Weights of a small audio-text matching model: encoder width 192.
Rows from block 3 of the audio encoder, named by matrix and row number. Rows with one number belong to one neuron. Each number is 500 + 40 x the weight over the matrix's rms, rounded and kept within 0 to 999. All counts start at 0. Numbers have three digits each.
# fc1: MLP up (encoder.blocks.3.mlp.fc1.weight, 768x192), inputs 96-191
# fc2: MLP down (encoder.blocks.3.mlp.fc2.weight, 192x768, transposed), outputs 96-191
fc1.548:480546464481568444522478493495523511608498474434467571504445530421549550432487547448493471507496569463497422555507416484455462581563440470500499444412480443445501454585477603438479495568606538480498439533554568478508577556491547531414483561485562456441480432435523544382532507553483548519
fc1.549:525481481499497487520479499538460571462427406461513505519574534488400480570495532502433492517532485512480510475508484492450486477509531545524516520535591527531479575455458456477519445459528508536533449543500514511532514513531443511519545529444581402543503529535455523579493525500474447609
fc1.550:472467522465469488491546437513506502443473519489459401518435469488525518450441490550527480483512521437614481523574471483455559532551498445445522512545483527529486447536419515535494496502547492511525518541470467480467449528527487509458580516564523523449460537493520475469504516481467467541
fc1.551:517448501520519477485436506568536451456511609504494476495556537574475477466486477431545503497501519559537546482416469495463515505526538509537494559489519537574491529520549551528578452472482507497488496510576491467433530510480497530515460518533531454484487544432509533487543425468558530489
fc1.552:557585477562438565434489532533489398412442537504577537592461419499470545468461518452585483551501463500470527514520451620519479554453492510564569499480486544492447445466521512477567369466551599578532551425548506587520482539531543557453561479569442560465596458513537496556511552470552482418
fc1.553:496489471476504504486526466519503548563442522502472474422483530500473506508504453486534541501462536524529493459421532557558430487474488404541476530515551536463468462520541531444529430528491507574544478506485540547515447561495543563500502510495521504504510541513509441490568457444504516413
fc1.554:456525473477481492493487542544504461507529594554419464505534512507504462490528496562522451523516491538601554580489505486509450517507489546537494604541503509545532420426521496491438477518562466484426500561555445452400537401506482518473492493410481453504458512504517612460474515421461489495
fc1.555:543452425423463531521524445489567538485529460448487541485527487495479582466482501516505516505500551538517502491517527458556569508504573466529519465513465469533534555556531499521513482484517566491506448428484528426451517504461548555473525515477469527505493478518544467490496514455528485474
fc1.556:487519545546534520473527438508446463531447518543456478498506500492537534471470499442519530544434535491488463419460439570534522509544562482517559495471508538553472479455560525494527493480535471483587513555444491542536457518474510549502521524475469514524476475497461547513555476518526489445
fc1.557:462495525529533553470493479508500569530554482505493514508472461453493532490542513467507502538495581472469470545468466451522483567515498532480520471438493503486492531529486500517488420517513512561581532535547571513471516562482551491478500567465526486443444531517540497459500492518485491474
fc1.558:533504540525464528450491530512515469480488464478470481430542542499532502439507477554486452504502482537488491533427513517481521504493479505452514615530443460543499544535522445529451504517565492492550486432578486469433503512500498478484477537545424516474514476513501447437473598511459498562
fc1.559:552473477511483445481497502512578467448533514449408523472517424506497527514452437553494430492487489517623567511543539451489506517525479471445460555533444486618510507518504440500481466538545442504549492488559473465448443424538467442411483471497454520478492467452486516482497516422441570572
fc1.560:539454610415471451521510513535610464472535519554512562430497543470459510425506475553464534539492402496462529514552466467493432558482463469530477587517540555489546466442529483498571492527449524438547518469556467574480489432536489529559550494489502537529487500503564491490477507576498554500
fc1.561:487516525476485481586514511442463452531505590510513508583507428501551540443496595524470482531481467555539497522523505579532479572591556484488488493486474513548507545491510518455464512500523455494450477489464460466541349432494522442466487498463468442421401497509525509451535401489540514442
fc1.562:502490460497553482520436436507529408465508521530570542461492490458494469477500569426539546413407454455492553507472474463482462500468535480558521508440472502562506447512450433517448491489540503503455486522567548492516536535475574509522469490492501513510429515443472529510513487471519537506
fc1.563:575471429555506512543474536480454579433418420510488504517560502469412506548487517472443523566536584439596523536551470444428541502449481497529466466584605506544484521442547474456426482472496513515445435531551567484480463448566460522557582539452476467499542514570466536477521520504495540561
fc1.564:557586459515481489465500485533498547488478555487540514517455479443465507490455462464484493461513503481508426487552466463486521484562453477467423513521482511444454466455564505483505517538497482451544471535440529494501456490513521535468471423477493477492549428536544519438495494525457434531
fc1.565:481486551482531462474521469488417464520465516489501523582539526477503502468494463454468511487512594512534464475472472514374465494533458552497536534594489550514513496498576569546505546456507490527497507502508498433476462488519510529478480527518539441494471519447521538527546514519515455506
fc1.566:510458480555520511402547461553482488538494492469517504596561520507535541504476459470515432517489557498533446440510485494546447554410466469532576500498473531451412457520490487550504468534464469512482477521486476486526477450481462508494488522453477504540472472550522495446544529512502482486
fc1.567:524458445494469591511471508593476493566500521498563536503410432553431467519509514542501512417408523499481440559504500563509520481485530503506503431509564528504489497541479501507475464498509445503473490541451514484515539531513527512456486452502489506549511449515428540486480435436482471485
fc1.568:505499541517441519499496526461502477540502481495485555503438515478563493451463512466533544565540427555508498476552542514514499524499478406494427528490470548537478564465460514439518518503540513452517469549511531467509463513606585503471491442452529429436471538550493440473445505470505549551
fc1.569:482459409561431414539436536472497537511510560540554475499497489504488503573502456482550485538489462500473450473413492551487558474528561527501558537508576448576535492504497527463548496527546489515555520586503485564506500482525536517519521502534525511522513551466434494489556498486470587431
fc1.570:465508497494487483424544433480466453551507530484567513549517434454512544471449530450471459524514499462503466460447512549475470530511515391414478428479478478519499425501483498482497475519483463518538447548498550514534533568479498545450426559475536478452470534465437514496561504539467479543
fc1.571:499491501476582513424467469484482575502543548519470523438477537545454468479505501470585528491558518542488427435497535478488527484498457462401536480600530473455458503485539553482475424484504438545504549463515490536457516480520513500462511484471478501522446460570462451540494437483552500460
fc1.572:453492511437476484454385497544475507455542552512462479490524457541481447466517466530522433520482501528484453527514440482510457518506519527478590554489504493365460487463511498480455541528529513528459541510563476480521515422434490538528461561503498487568416506444454566544556486523467452510
fc1.573:494486577552552444505486465568457462499456510466460476453465592520535486520579468518445476527438528507455520516524492510432532520526477478483528559480521536514462419461483542457516385513520495533498549528515511443553482447532507546573509501525509551475464532566479489583465550511485525569
fc1.574:461501484554535593509497510439479473431472473487540537513507501508438506524457584471519563498486507494473454517507460505469490518422522475527427406533529534463541450552459435484438499511534529514531456493556571503490479522444470495453514490556493442481562523570516515466497501477502559488
fc1.575:456568527534432522439596489562505522518496488492559551547484537491553542478511513507473492548509502485473463562482479472477460496474498453402447433469475530529481478482538488476485505544525549497536495527468564532474520543462523509465400544498540441493511511522487566444498492602481452553
fc1.576:481471490450518472455445515435555484518479466493510516432511526424495569531517484475537444558541451504513504484518448436500501507452470500514476546481477486531543559484527496504511531508462441509473517485546467479535403500493441500504491509543481539549425495564480539554533537466512510522
fc1.577:509457457492530483415468491484478475516454541494481499489496501486463512516562445499468557510481490473477495510540530523470490482473522483468487489517458490461525506480491506513441502493484511439479489529412450462483476487539541551520518471508526443459505434533456543440476527400503494510
fc1.578:490528503463526482429479503461516400473509447507497454595494554545485528536433445511565400544541431507502521530461518605504551440481524526489520510488460480484494499478557533495480475481481507533523487471504500592542554476575552489483482453579531479410548462545523552604485488490472546475
fc1.579:549508528503548475535470504512522504487514500503486503442565509414524464425430451475493517500487396528439553473467479496512454553505514463531498491487498578501496429404574570490539438406469532521493513507532498452435545471525601510485468492523477499467411545453573537536492564492490598534
fc1.580:557489490459518459518513482547494564504555520499560508439560496522474542494511498511516480551518477446517460385469505530505498481534522493459531475539425428481502487481566492446537446480532546474518512478464440528536604454470496517545475508486468435426507469541512478575514523467506532537
fc1.581:461519442491603458571447487498383551435477488478447502491525584494573505531529483557556429503536596576467500494608486432403490426522482462487537597515562517486451557476551500551472488481508504502516451455513453491529496505452539457523584478472535527489488504437481549545526563464513536527
fc1.582:486469526523433445563502472536554478549548538553532481518473503535440419534572535497483539549440412494489556495416492538525529434520466466469508455487608441506508480556446480508470503506497523458598503563463560476504475502546451442474571487599599479536508530435588479480578467462470561419
fc1.583:489514486582463521514454479469491489458524501559545461543539467534471484507536496479489491490448532512563508536489460512522489473429473501536469487411553531473494447490509474490517481385502548483546431539457597472488461463512432511507449515506408474492445501536500516486538498493508535489
fc1.584:439486483492518472459492516482477549437426518531539500491522508532562554456509528532497498444500446523498514526466519433448490455530521458562525519561504512494592486466507508517517489523513434458438516514503441482511499440477499518529510502478507498448454519461485470482531483472446506534
fc1.585:489525428459469494497491517445491520486514554471459475417478466572518490485513499490468441486512490530528495497568522496472533523497487467523522484502483446527480447505557526574484427514489442513456445456500440460497517446478484495465537477516503439507501526533500523504448480536485503510
fc1.586:488509500502511503552487521529428589494473467494482562517501513495491505470547481481477505409491547469487462513444518429518558528503505455505532497455424462497503485518509549481468487516522547494545487472496439483485525529493515458417516456467497454487503496522533500461512451513457479490
fc1.587:547497523459475524507500487509524516515457514489594463540541503407565526451456449497440486510467496497478579528585478483462483551463555441569444556459526534483466449433559549526459412495451490474513502493447472541536526451470582593546460530499460476420511520507512555506532490521467539460
fc1.588:468539549501430439443546482599540497495442505446454502512477464494522397553502433501471504605492468548445496584514499547493533459496495476538547476521525468527463439473520527540474455451597528488496527557496464446404541517490512523534544540481468511393472531555540492481552498508480513518
fc1.589:470461525500479447499564438563511549451493519522524485492448504512533443472530480453488534589506463557514486486553541519498505468555521501539493518573538544561497529496528469505451491475531524485501562495487450429507418531559558485531572522468500493484452445532448450496508466537448439597
fc1.590:528500459493560556522478492500571410514578558492501504495540500475508571522503552491452416529473474462497455504450559500478488519466486478564522497553472513490500511525548551508518442443559426549491466562497520450491458489492508503529479387473439495530507429543553539423469501557498487460
fc1.591:449453536458528552440555519521443479444465568536513536474490495505478542500481484459454472538503465487557521502507473530436442576547515429539521502449495504547508531487528507531451501466485486514483593480504538568479497445489465432431553519457436562480479480546485442584515517526582534476
fc1.592:493461462482445456501545550535499524489580495470507475434425477478456527504494496545518484464567486512491584506528540501442507461531458495507411491532469450446496507545556490471441512472513519428481530564469480472530424480505509514487509510423520551513466481548539522479468507509463436576
fc1.593:479506517551561528491502509486526438570534520532480521628514437540480504479477505553541562502460506516478443562504468538482474522557540515491498475497453481511495496491509557526418565520501528473508509453451484478466417497486489519445530514439439471406504482510464554483544468461490498406
fc1.594:404554547472540458521465504477516547448492473574552437460564457527453595516508475523564503467521488481452520498448538526478549492446545548391495510475497451501513492443517492475550547474525406460509543489483414513415499526481456480516547462475527531496471520491461416443547418473498544498
fc1.595:494547511479451464470474471511461496483477503494537515471450498503429598483545444484471499480448517450451524583496477498519493506504545489585404492419506503479477457536446529450529533549526498562462450504506497501454507515530483562514472487564545559490485559450521446615422537490517501530
fc1.596:447529505553445493576472537513473555472499586542553454504500509505432440561530539488506524499426438537515582555476487534579527497510477432544503453499519442502472500481464464551578500506528485505516503495484493529492455519511492484489512514477590541579527509449548501468500469487492514422
fc1.597:471465525519439562479536414498452498500459564516530483482475513472532477464498507443543541569468444450484534440487586510485468519479510481521504486505499459476476486487544425518549414470471465484449430555518508490509558460493549525566485506504545486432545454459488462555484475507546567515
fc1.598:504520512521535501524554514536460510490495482431532498530469481492584497512495399500424466580471450535504537499498540573550556441453519404504558496509531471463518395435548494571519467416533485543512521531466462548522471494487539504542479538499514522452503498521542538479523488515438489503
fc1.599:525533513473548586427554542441508489570611539542458534452503469513555581487461508497521498510575469508504457512498531478491497483498475546473479587537563503436489477501527519482534501443477451464519471439504509441461465521476494525509574418509532431524429526572501511585453508499557491475
fc1.600:472491556484466480464528549445484492485511471509510583526537437446501558492450452495538467479548539525441485520462487493418568577474482516524474587437474524551482519534455557540461568527481495515508478447489473437453444511441464494528478533504527419492453500460528526537488425536590491479
fc1.601:452501536521476494455479455494610400463471509532435433533422539519488505525507504503519511505470426535499529542455489483513503474500458412561550438486522516557440454480516485488557427520510520466541457504498484545495464462454492537464570450529498532532500525537509512484488488467540514439
fc1.602:483489490518543496454572500534501529573510458541558487526440530478577491494478476461576553499505532501495419462491494517507444509460473473485507526450512551487433502458508445475502453492488451533534481537444453510496438526504505484502453461502496537441499517504481543476511533531557561533
fc1.603:482602479515586470512421472413491527478573496494503566479536487512434484498438475511512512566572381493511552551521511469470541480407492529523503512476489539520540511548481554446474528505514525522533481515533516557544496515498526479521559439536526439493475528562489560521561536456472527498
fc1.604:513505469484496507511488518483533504510579504480456559514501432537490512470515494539435605469560503580502472491585479415459580437517522493466485470474457457431505470469448457493509497454529535452477513478483452419535506543546544499548481532500529531500494490491477486538550521394468534502
fc1.605:477537534440567552467528527508435416495510534514491568457515463470460551496549475441471466567530454518465513513495467560490486525532472456491471500460558499510452408499460537532468522446502522509578546460583503599527464539541501525473507532453489525486480454502465442524482476496533499449
fc1.606:505476497507548579453498527468443476476515500490480484512564475533564502564498426564496528458454524539508539512513477555470436560506495411492496552474524446505497479505507531521504486508435441515481553509472460512520532447510478503471498520507475496515533480557496550487568520501455522530
fc1.607:480532542473498449505515515426601545540461423472501451477431546455498452464526474558515505550417523466581575524463515535509507435526487476472573551481541501469458544468535458539471415536533500442549486470490563481499489544553496527419532562473491546501518525438543533504601494417486454512
fc1.608:480496486485447487461477508499536445547529538481444480472517539495484583517565529513505489570545434521546548510529596530521532427508488479441454440444438500508529495436498514543508569509509573477503493485454590478462506491496481522443473523478419491523543504525479522473467530478439449500
fc1.609:477516481498459520530538489445644519479557528488497487477444473565502466454573542482495514465426455552509639562457476504471537472520435451514526481488536523476523447531489504530527485522565540482589508535536550489522454491527572512548538470490607474492517487453557447477563469448506501495
fc1.610:492511472487499531462484493516519512506514534500485535503433560505402452493499465499542543532520546434472571538490464460516490505560467520532463510427535494512538451536532554456518495458516507513575598517468476529522473559554476547442447524442544571527579514503536544523501439444579481490
fc1.611:530543528509439514491507504469571456484553458497559509507512534522501573481476517440462435477564498554429508476492465469504513483528492551445467517504535529563552463488516501500511518535483532488509495483505466504497571538486416505559531477486467538529584468500496493484442546449462518503
fc1.612:391457537546490511555509501413461496531408457441578515517549543484468502460467514490511491508499488453443476576534440476516525512463481486499592500463518557539466497537444502426480447535493519534519539534450468517475450528427508489483495535532465491557505470440484554566444575557470496618
fc1.613:452526469479514535504483463437506546472526480492511551493560471546472540535508525444583478532544514523440496503510532408471492528564523510508498465554504545491443514502446496485403496518450469532551442470488583559461478487539495509454495527449553409529487512476541453446443459584501511492
fc1.614:552554480556452504545615464597508445533500491478495571558488481509584507506496430479489559495511552522462428552446552531561489546513516445473532532507485455487479453505481559485463474550562513496559500472466523505472451451477522521451507481465448487419497485511507541476525509490476461480
fc1.615:520550527594483519471508526481520516516482446505500515479491479456490469427509498522493514593470430534454531495555545532504604507523450488457590547518520512407531486417542495499541431554551525525511456558463443502538426489486456531454549555576439496524464454468536450506455510525488501550
fc2.548:460474498466525482459530516541541515520600409492547516524562528479467444529438492501471498427484521503578543479475437552478509503448472506433488446425510558507450470434526522523460563447478462558546500503563496513496421538488529567471501464486485461504552431563552571471489507549542483507
fc2.549:549440504517511483531491509497511477479579421526529455476549503505516450575404475489454518526506522468511492460518467499474577546501445534517463465500533534448485540507480491495429581457488436494508517461544505522541442524559560547517452526506474466455526498550520558486407504528491512507
fc2.550:473474493454488494537594571549478446521559443512516521481555537497485429562455501503479540518419439470494527469462491501462505530547481564480474505454484457486496516434513500489490580494480483483476571553557492475590518479542497497474482483507512496486562449497569526550474481532511435504
fc2.551:507462456472468442505520519564495511461496457548519469477537502521521479525508487504489466487473434453537513490530463539479555514525457459507521477500552455449536590467519518507528562489485480483511536538467475498556423473549509507465464520508470510551512469447556518485442493571577487485
fc2.552:520451443551487565491546499543489420507595481504579567497494447501533401546484495482564529498554554520489506504464530517504537469486486539498467478513471542452479512540486472480519512510500481475577471559584555550570492425538509503555495490487460482451548447512492545452565438557543444476
fc2.553:542459489474454515485526475550606498499527484539571495528532460482511446501539535440477446470455428510534542486445494497501527489482562570476531466569531478461441488515528477539461522483516574505500514521547519443515518453452441534490463410473484466520441544483572486509507484556547463463
fc2.554:455445504532496490518529570614503448487475513542500479509521474493514469531474468511544559494444450420518539513523486489487526516469497512468469457505538475503507513453541505549533593487460463486449579547536450542600513474498451517453492496487483439475507470481572531534512513507553457536
fc2.555:457542388372467479511479482438533508518561483464434456456437421478441504577511525523565466534477421451511499464467482517451527468443555538467467432529486460523456483515540482511459463533548573597496468490492498526516524471541538445465467559480519450487509471414515543487472501522547477521
fc2.556:573531454505513537530523502503504486542496470480517482485506506506468409545467471513509549522497491450506515485539494551449498501518464499435515525469509523515495557545480522519500507494540492485491578451569488477510449450524513539479508473542523509516580481457547518465520507578561525457
fc2.557:509466470506534526499526547501488466556532466547591521521555532541479416487520484486411510440480500473526498480517463528513536491476496518484463454505547437441488506473514483519555578451488512530515479527511539469494460549525452544411442525449454457571500459476511522485529486601539472532
fc2.558:538450462523507400463484508561460500479476550526503532528522499502500512513464533524529545550496483438494561490544499549453502554519511529518476473458534466451545464415488461445477479494479525425532577578522530494468537489503511520529429518475479473498560497524484533462464512439510498444
fc2.559:463474462546460428556447591540486446427455496519502473551550502531450505535486505575544559515471442400508566454555555495520474547459543517554454452460499482458587478429538511604507553482455448525521540583537503506519502456506466547493440556472491471494523468520499584548519493504535484490
fc2.560:480534541485471513471529420481531522589491485477532513466494576496563444477523500494491472543506459534542498476574489453523539490411500455451533507447478571478511459441560520551474501448503505433507509566450486461501421455439524542482444529421557572492532386496493454457534487553557585481
fc2.561:480491483533502469494489581528554458524496491504469459506493502553489575543455462478402556500528470518505495452493465484467434549537500521517495584508492493470494517509468461494472535510470435453487528523461444444566471451515455482474484483585561547496527500511588508513526461550516463532
fc2.562:468463446495515515438542555472443506488491468454531512452572503454555520561539498467499545477493480461520527479433459554525545483477517485448457493434486450484511560473416441500498558509503575567539487523457532484512431516435559507495472568438479431557503499523499509512553472521488531539
fc2.563:573486502517544485510558572503539502491534415531526552424550544530533424540411457499542455497537482520467516462534452471475564484537442552506487451475538544455463494552496502457437618471489492485445523507533480472561476558581571548477467554462524470491552461512527573526477510510526462528
fc2.564:555425462465548487476554522487492438500575427533526499524505484515484392549487495528524514552455543530521501490498491539460517528464454557527529486480494487507505536479500488491500578493485494517482524519546524484501483474526514589474499494535464477546537438515501546502508511476469475510
fc2.565:488530436506534559513530486541475510508546419508542482442549463519501510575451490516480493516529467427554500465535501551496584499498406492466548509448509400483500597502505472504466543511488486525497559506548503514529477468534496519465572484540455528483568471465501555506477496533553474498
fc2.566:497510490474518483496522500550527476513521495536533512460507451541535450575467496467475462418494510512496507498476482493461538427511514535523535487532515464475527488480532432460534552521526484483524494509572489546512485551496546484482566453513466473459568474443557570467460518533493458526
fc2.567:476563490481479543521520449493475521498515478495502466483505466560522483550459469454420466412508513548507485552473504484491509502467477525509531463539500516492504558535521435489498548533523551469536473473555475534551426556481474504501494511535558537432569467513522573446516521445459509491
fc2.568:489467543539507493454534493617483486558571475559540494499508479532535404518490450523494505537455466485500480465487496480506551462493479532463556466464509448480508494477557474489481542495535459496464573508539503512514497523522492531491481570471461519482539443496550567437523510579576480484
fc2.569:486504451479513469408569508539503498476521458513480442488524444517478510509519469459546523481444434537491457450490499538511543555528469542464494496560521499505446581518502547494531508531481470498511584460502499478490441482468494548527502486551523492526518501471545486469456445560604536450
fc2.570:504484491509539554518493504486519477599555454495535553545499528471488453498508476490433550523471471481553512526579503526533490488528496557518564495507509479453478485484550456521444545486473521468598492487511480492424442466520490498477536417478508502517553460561508470451449507569529460488
fc2.571:502453509504458448520444469607511435551551479518546440502507453556502431574495486521469458458464465542507510528466498528470483458428505503490526484507552449426502549516540443507513578485572479551500497473516452558568452590526456528460463492474478488471511495504565552430497511532557452465
fc2.572:544491487465501582507558570539474423553493463452555470494554448459534457563538484469567493465517476457507494436471493511479514534551497504410424499518461562500501491494478487509510539446509433527511560543534500545518507532465481540462517487534511463482538422504538590521528502484550469454
fc2.573:502561467480409519562489448488485485472556493511541531489513487529499471500443477455479524543499414526543520450553546495520485480539538435521492501490538501484503557456540530524473476442446457504450518438521452552510483539529561537492558483452500496460501486471563521414535462506572486519
fc2.574:572520523539616562478580521488444526563511449515549499520550538500510479507447450422436445516531481450483492526602417506446524507498481499511446451500535525525456462509462491461451601440511441461593505446593494500523455511501595538516500502474492428522545522505518557511495510603467486541
fc2.575:542526485524566540498533489475481472557540478505546508473486499476497555486471462447448573502462535546542495534513538507510509546518502530517519512513475520508458449481542478571445509553483488475610490574494482474416511545506531486498573501482521437453528446582534474483493481556438473516
fc2.576:486481469458535553505473549558497458491542482520535472486508405499495490562443494486545503461521515531492510488580451493470530565539542439497510513429538513492537545506458428487491594472503521519442516507446552500527402528484498551512491479458499425473548499534497544493555496468566550536
fc2.577:460475490472516514471536531552504459499566491537505543483436495551569425520450453519456511512522463526485507510474544482481530514536449545474559497481500408462503536506540459484463559519477453568475559515519479482535461520551485510450448540505492479536554421556582568496476460536513403494
fc2.578:503488418448433495473599554544502459496509470546601560435489476485484492510467541486578511491464569471519501479439513559528535540485439541505570506535483535443446411509479479451548502449525507514571459411510544487501444463565591488576487544510459486567655470466477516475549524573476536498
fc2.579:487515520426486498531554487493506449485585511534546522492540556474483472527484524482475484541444445500477503450581500469528560464518523430408520500440506508471538481463530419556514540486517502510559508492539484522543473486448529548510517488395545462460543437469477466475595486549574556548
fc2.580:468445431411424488521562535507515516476548447520480458455434370536481432575470475571510508553464476535527500468446483529475511460416499543423531482517512477580469504536512466458483510530489579604439516460537538535533517529525515464442467544474565446464607494484574579447461523507558496477
fc2.581:512552502434492449504473576403505541465521403509492495495535518506551522569450549512496516500546538497423412440610424530452512527482511576497462478454539570438513486593491505526500572501468461447484418445545516484500441465553537526494491487548509464518528537553465488485468519439561573545
fc2.582:509484491497543467454493481538512534513529500537508492472536508514413451472548501485493491447461423524471441511410475536477579477484420524491529437451550474514493558542501546548532511499459511466512487498559539497485452518528443499536519465470500510589497522393562496523470454475513552474
fc2.583:493502463502462462470479501544555530488494538494478479525532545520475476519557432479537479520475455505509520462506467471443560514512472526479481451506509427454570520549506504514583586530474512466463478507552451471511486441500524477451482511466503515555467479440526497509450471487507489510
fc2.584:497511503503533517517499516540506404563595428533529445507497505494513449553488368521476517507506463510548504480540526496555521456530437509418528536474518484531474530473503450445458557423531518500475529495489511521560495566534524547457469519458474458483557457529524551535512470536535508467
fc2.585:487436462532486450485516535578500516503518481547554468531520468547504430593374440520513528493445487426500493506525526513463501545541480513519547536503497486465531509482568443471516569552500509459461555542505551513498453497504504542470454579509481527439598462481520563488490541449472488512
fc2.586:442494495431502552495482432508502518525582484506477463488514398531513481534518491499577473518447539526517503479478505576521517468488545540526545431501508462485561568505537500512521594550575521511537504500555532471524490532505527491488529533466502522496512438440562500479469522503547503445
fc2.587:543560553506464518514623470503580497560551481514512498524543525480465448534529546425521485551507379508506447472559491441492583482483520483465541531448542517506527414520614470562554486437513474449549556530525465489466464461507518586473518496409532504448483411437510436448518466549553533494
fc2.588:517492506542424522546516471505439432515581475468406577498493503532522423493408450388478528495481479483495519517490547424592449442430511530436567523547494529507527583404456504540474506445511425528486482454514400506543465492490508579510517503433477504411514500482621539466495528494588517557
fc2.589:520493489539436492483531526542496437571557440507522494514482472499502470529456500488507537460510484468510537504489480485524521462509466508426457435533503500438518578477484501475528540482472501520435516474528515506521525466521483552513479492486447453508512475525571549439523488515573528502
fc2.590:469485497521451467497508535551484444468465444566515507483501466555470450532444455543526484500519549571477539522495447523529511492522432543487541496516518499527522537499536415481503528477561484474480539464556489503516530510535486508504521565480463494441602477519477512463501493491580489464
fc2.591:532534483500503477583519528521580507543599474496564477511515503541563444529471486568496505487483520536491499457518497536548472485515474506536577484498511476445505523524550511528485553559545498533552523523567459489541511525541519500482511520508514501503520447478587556471562496560566460489
fc2.592:518511470443530523434518493493494447444523460493460519474437550529547476483433469533491573580464526506485499466532508454421517481538380549475493538504510543515475503390468419455486481447552455506447592572487486471449521514532541546554504487466482464515527526565503516530474427535467461499
fc2.593:461481490521502526487526502558525455537538456524545444483551562527476477559486495518434506485509473491509500525491505495489516526525476571507505538446531484485506545464451497525480595485483485491533495536488512433540478525533434535424465489517554526506543410520569483506512497572517435550
fc2.594:486475495537524473470512529528492453532549496549492522452503529490435503475508497486448453548558477467528468427535509452451516479594523573522522564505470469505468522527467513544478526458488515530411461500506522449561498512541466478457507536561499481501482528496551561493493487535508529510
fc2.595:502473475449503490559477470522464508530520474479550448514537447527510530534447456449517463499489420495529541442573538546467610513590458424497483524485502455572542528473551544529415498463489526507465526443433495479554490520507550511437447517497467481492472480466492576482429485493434525529
fc2.596:486448496445489467487557504527556462520506443562520481495516479512491462595471477504484477453462479528488500466451432506505593555488424569494526491509565490519504544567496563490484549521468524493474512489529475520558460490502478490451485483510526482494504488478560561482490478488528495496
fc2.597:504484472468520492501503546504529537575555486527516508499475417554491439519436475509546461525475444492518494509490502506482584426520524467471572508439470504551500497538542562505460568502527523509518579426513460496496467514536535506418435486442471481480478499471544579438531534589514562473
fc2.598:538563523500437503591530410452470444527573523542476549508516489496503409521376466402516551520501447502560491518526531498580490450453545510450549507539513545518428525457495509573461511450505464490509447500536460518531496456490529556486535491472476532382470485501566512466555506527605557539
fc2.599:507541537522488439535533505572518473542467493489503478490515482468546448521513499510506491486547489454482476454502492454493527499503483479512493481508500492437534520524502422501489519477467541477478524469486536496533552526525500509504457501477462543498504560522507474493428552483566479504
fc2.600:554443472561512523514444543623513474547502495497521489496455480447501430544544522483481431520544520459515454459542503561469534544474483469489465505470491497420501499491480402479487571472508428530552500530441537512566441536452472521501491494527494486483519532509501486504494484557550508497
fc2.601:493484479531495479504466512565512435563547458535552501539582511506533441526539467492507521530490517499526435473503456450522587518545461521500537538502502433439534511465533528450562546505479497450520503521533504455555452509493489525522432513487480523488530486492542525491497493539507491517
fc2.602:517511508477515500544514523474485500492528454472485488521588502512491485549408505449469446515492467480531524500520432516440521515546515475466504471473543480470569451591511532522495539489422536481530508436543523508483480499510464584446503467537497475549549496518571522490497511511507468506
fc2.603:471527505493515587531462512537479478472483497503550480433511484483504483524520439497548490483589490479530519517553510452537503536460429431433542510386434548578531516440469396550449525479510497520461489506418516464530449580450531489554513524441449404508544503459428553500564492473523477541
fc2.604:578523463508532522434534489562442427472551543466526477446463527520539490457450528503511523586513469539390529497548571439466431490518492511510552510475547453462453500510546516513507492439513461524489496462427506463445446501498517480467555508522463474462553459556450492472484491483485509558
fc2.605:502455440462525510560544593530577507520536497484522446494502486499611468551484536454484481520488495522492500460528450506491437453521503476561515479547502567470500519479535459505526515516524487453489518523560493453477512457543553489482549452515507512491544428492567532457531503589582428459
fc2.606:505501487449530499497490506562543439553563516510492471498486452513494433593482517537509488510473484418550529488543435482551525473487503479490490494442485503455468557484491478468452563472521460519462531508563502562488475469502513528466531500516484428496511472479503493516505465505543495460
fc2.607:561468447492446443431495459489530449478445409495563506456544497492595471492519472519515561467481447509517548484444517542540563456454457570494519457560558463502515582564451552499525452464499591507506476575541543505489443508508499540527424504496454467508513480465459569547564487558547470503
fc2.608:488485449460516462460576458494466449471467525546491547471529506547560397490457492547494531521499499478517523505534473435487554577526463557463573548540526517515477445462456389493497467504507503447521542535508482475463483433504511498560525532489553533499500445533513517546545532471456460534
fc2.609:550485432510481460456558507513531467503477427533510442408521528498538466436527513488467536469495475493513433477442474589501570467411375493525500503552540491511478541486466464525543512525467574508465467537485532437515459469511497547472449469526453484565456550443533541491493458551520526443
fc2.610:497420467510502522467546495488563480499577425470586494476524475471582414523429492542454496488463458490583519473480537563479510498565438482506528487569526530481497568495538561523501546504489445492461553503541479541528480496529610536496515500478514514484456475466529519464465456577509485488
fc2.611:480495446428557415485511457538477496472486520479505479475443482498502455555460438513504472557514498518477504546507583454541554446532510553524557540510552497478414563551529416470594546484515590513489554458485521498498385502502550508487490486488466420411549545480549484537474546514480447500
fc2.612:558502505486526413541536477476518486483485489475563500555525495441494458515461467484439458389531443504496545459496439486517531569491465530446488479418514514494506478482465513514472542460505503535544473461520551430499484536508515529430495490486503419453549508502539559501480530529542533531
fc2.613:540449489551515522483502514605484417502549509483587469555488488514506440534492473499451489476472473505522475458530477575501479515475453446435483465478479471425503476497516416419516538499532452511531507490545444465567489474477500500470454498484487484519489500453545528471479492503598506519
fc2.614:473485462503486494556570487449504478516586511457467534538535479518529457560413491426508554512487416457538493536509507470531484420503504558422484494535548481530505499424538494551507504508464475532505454501497467512530504447547481546454569458495464413548573480508580526493513512544526489542
fc2.615:588444501505473480511555491543463432534501430446582524491539489502469418519568479524495494503497463496506483440485481571506517497537522514437503514487555440494517573506507468465513533478538485477567536558556548523539430465542539589496461507523492491512549467450492606452542516491515495473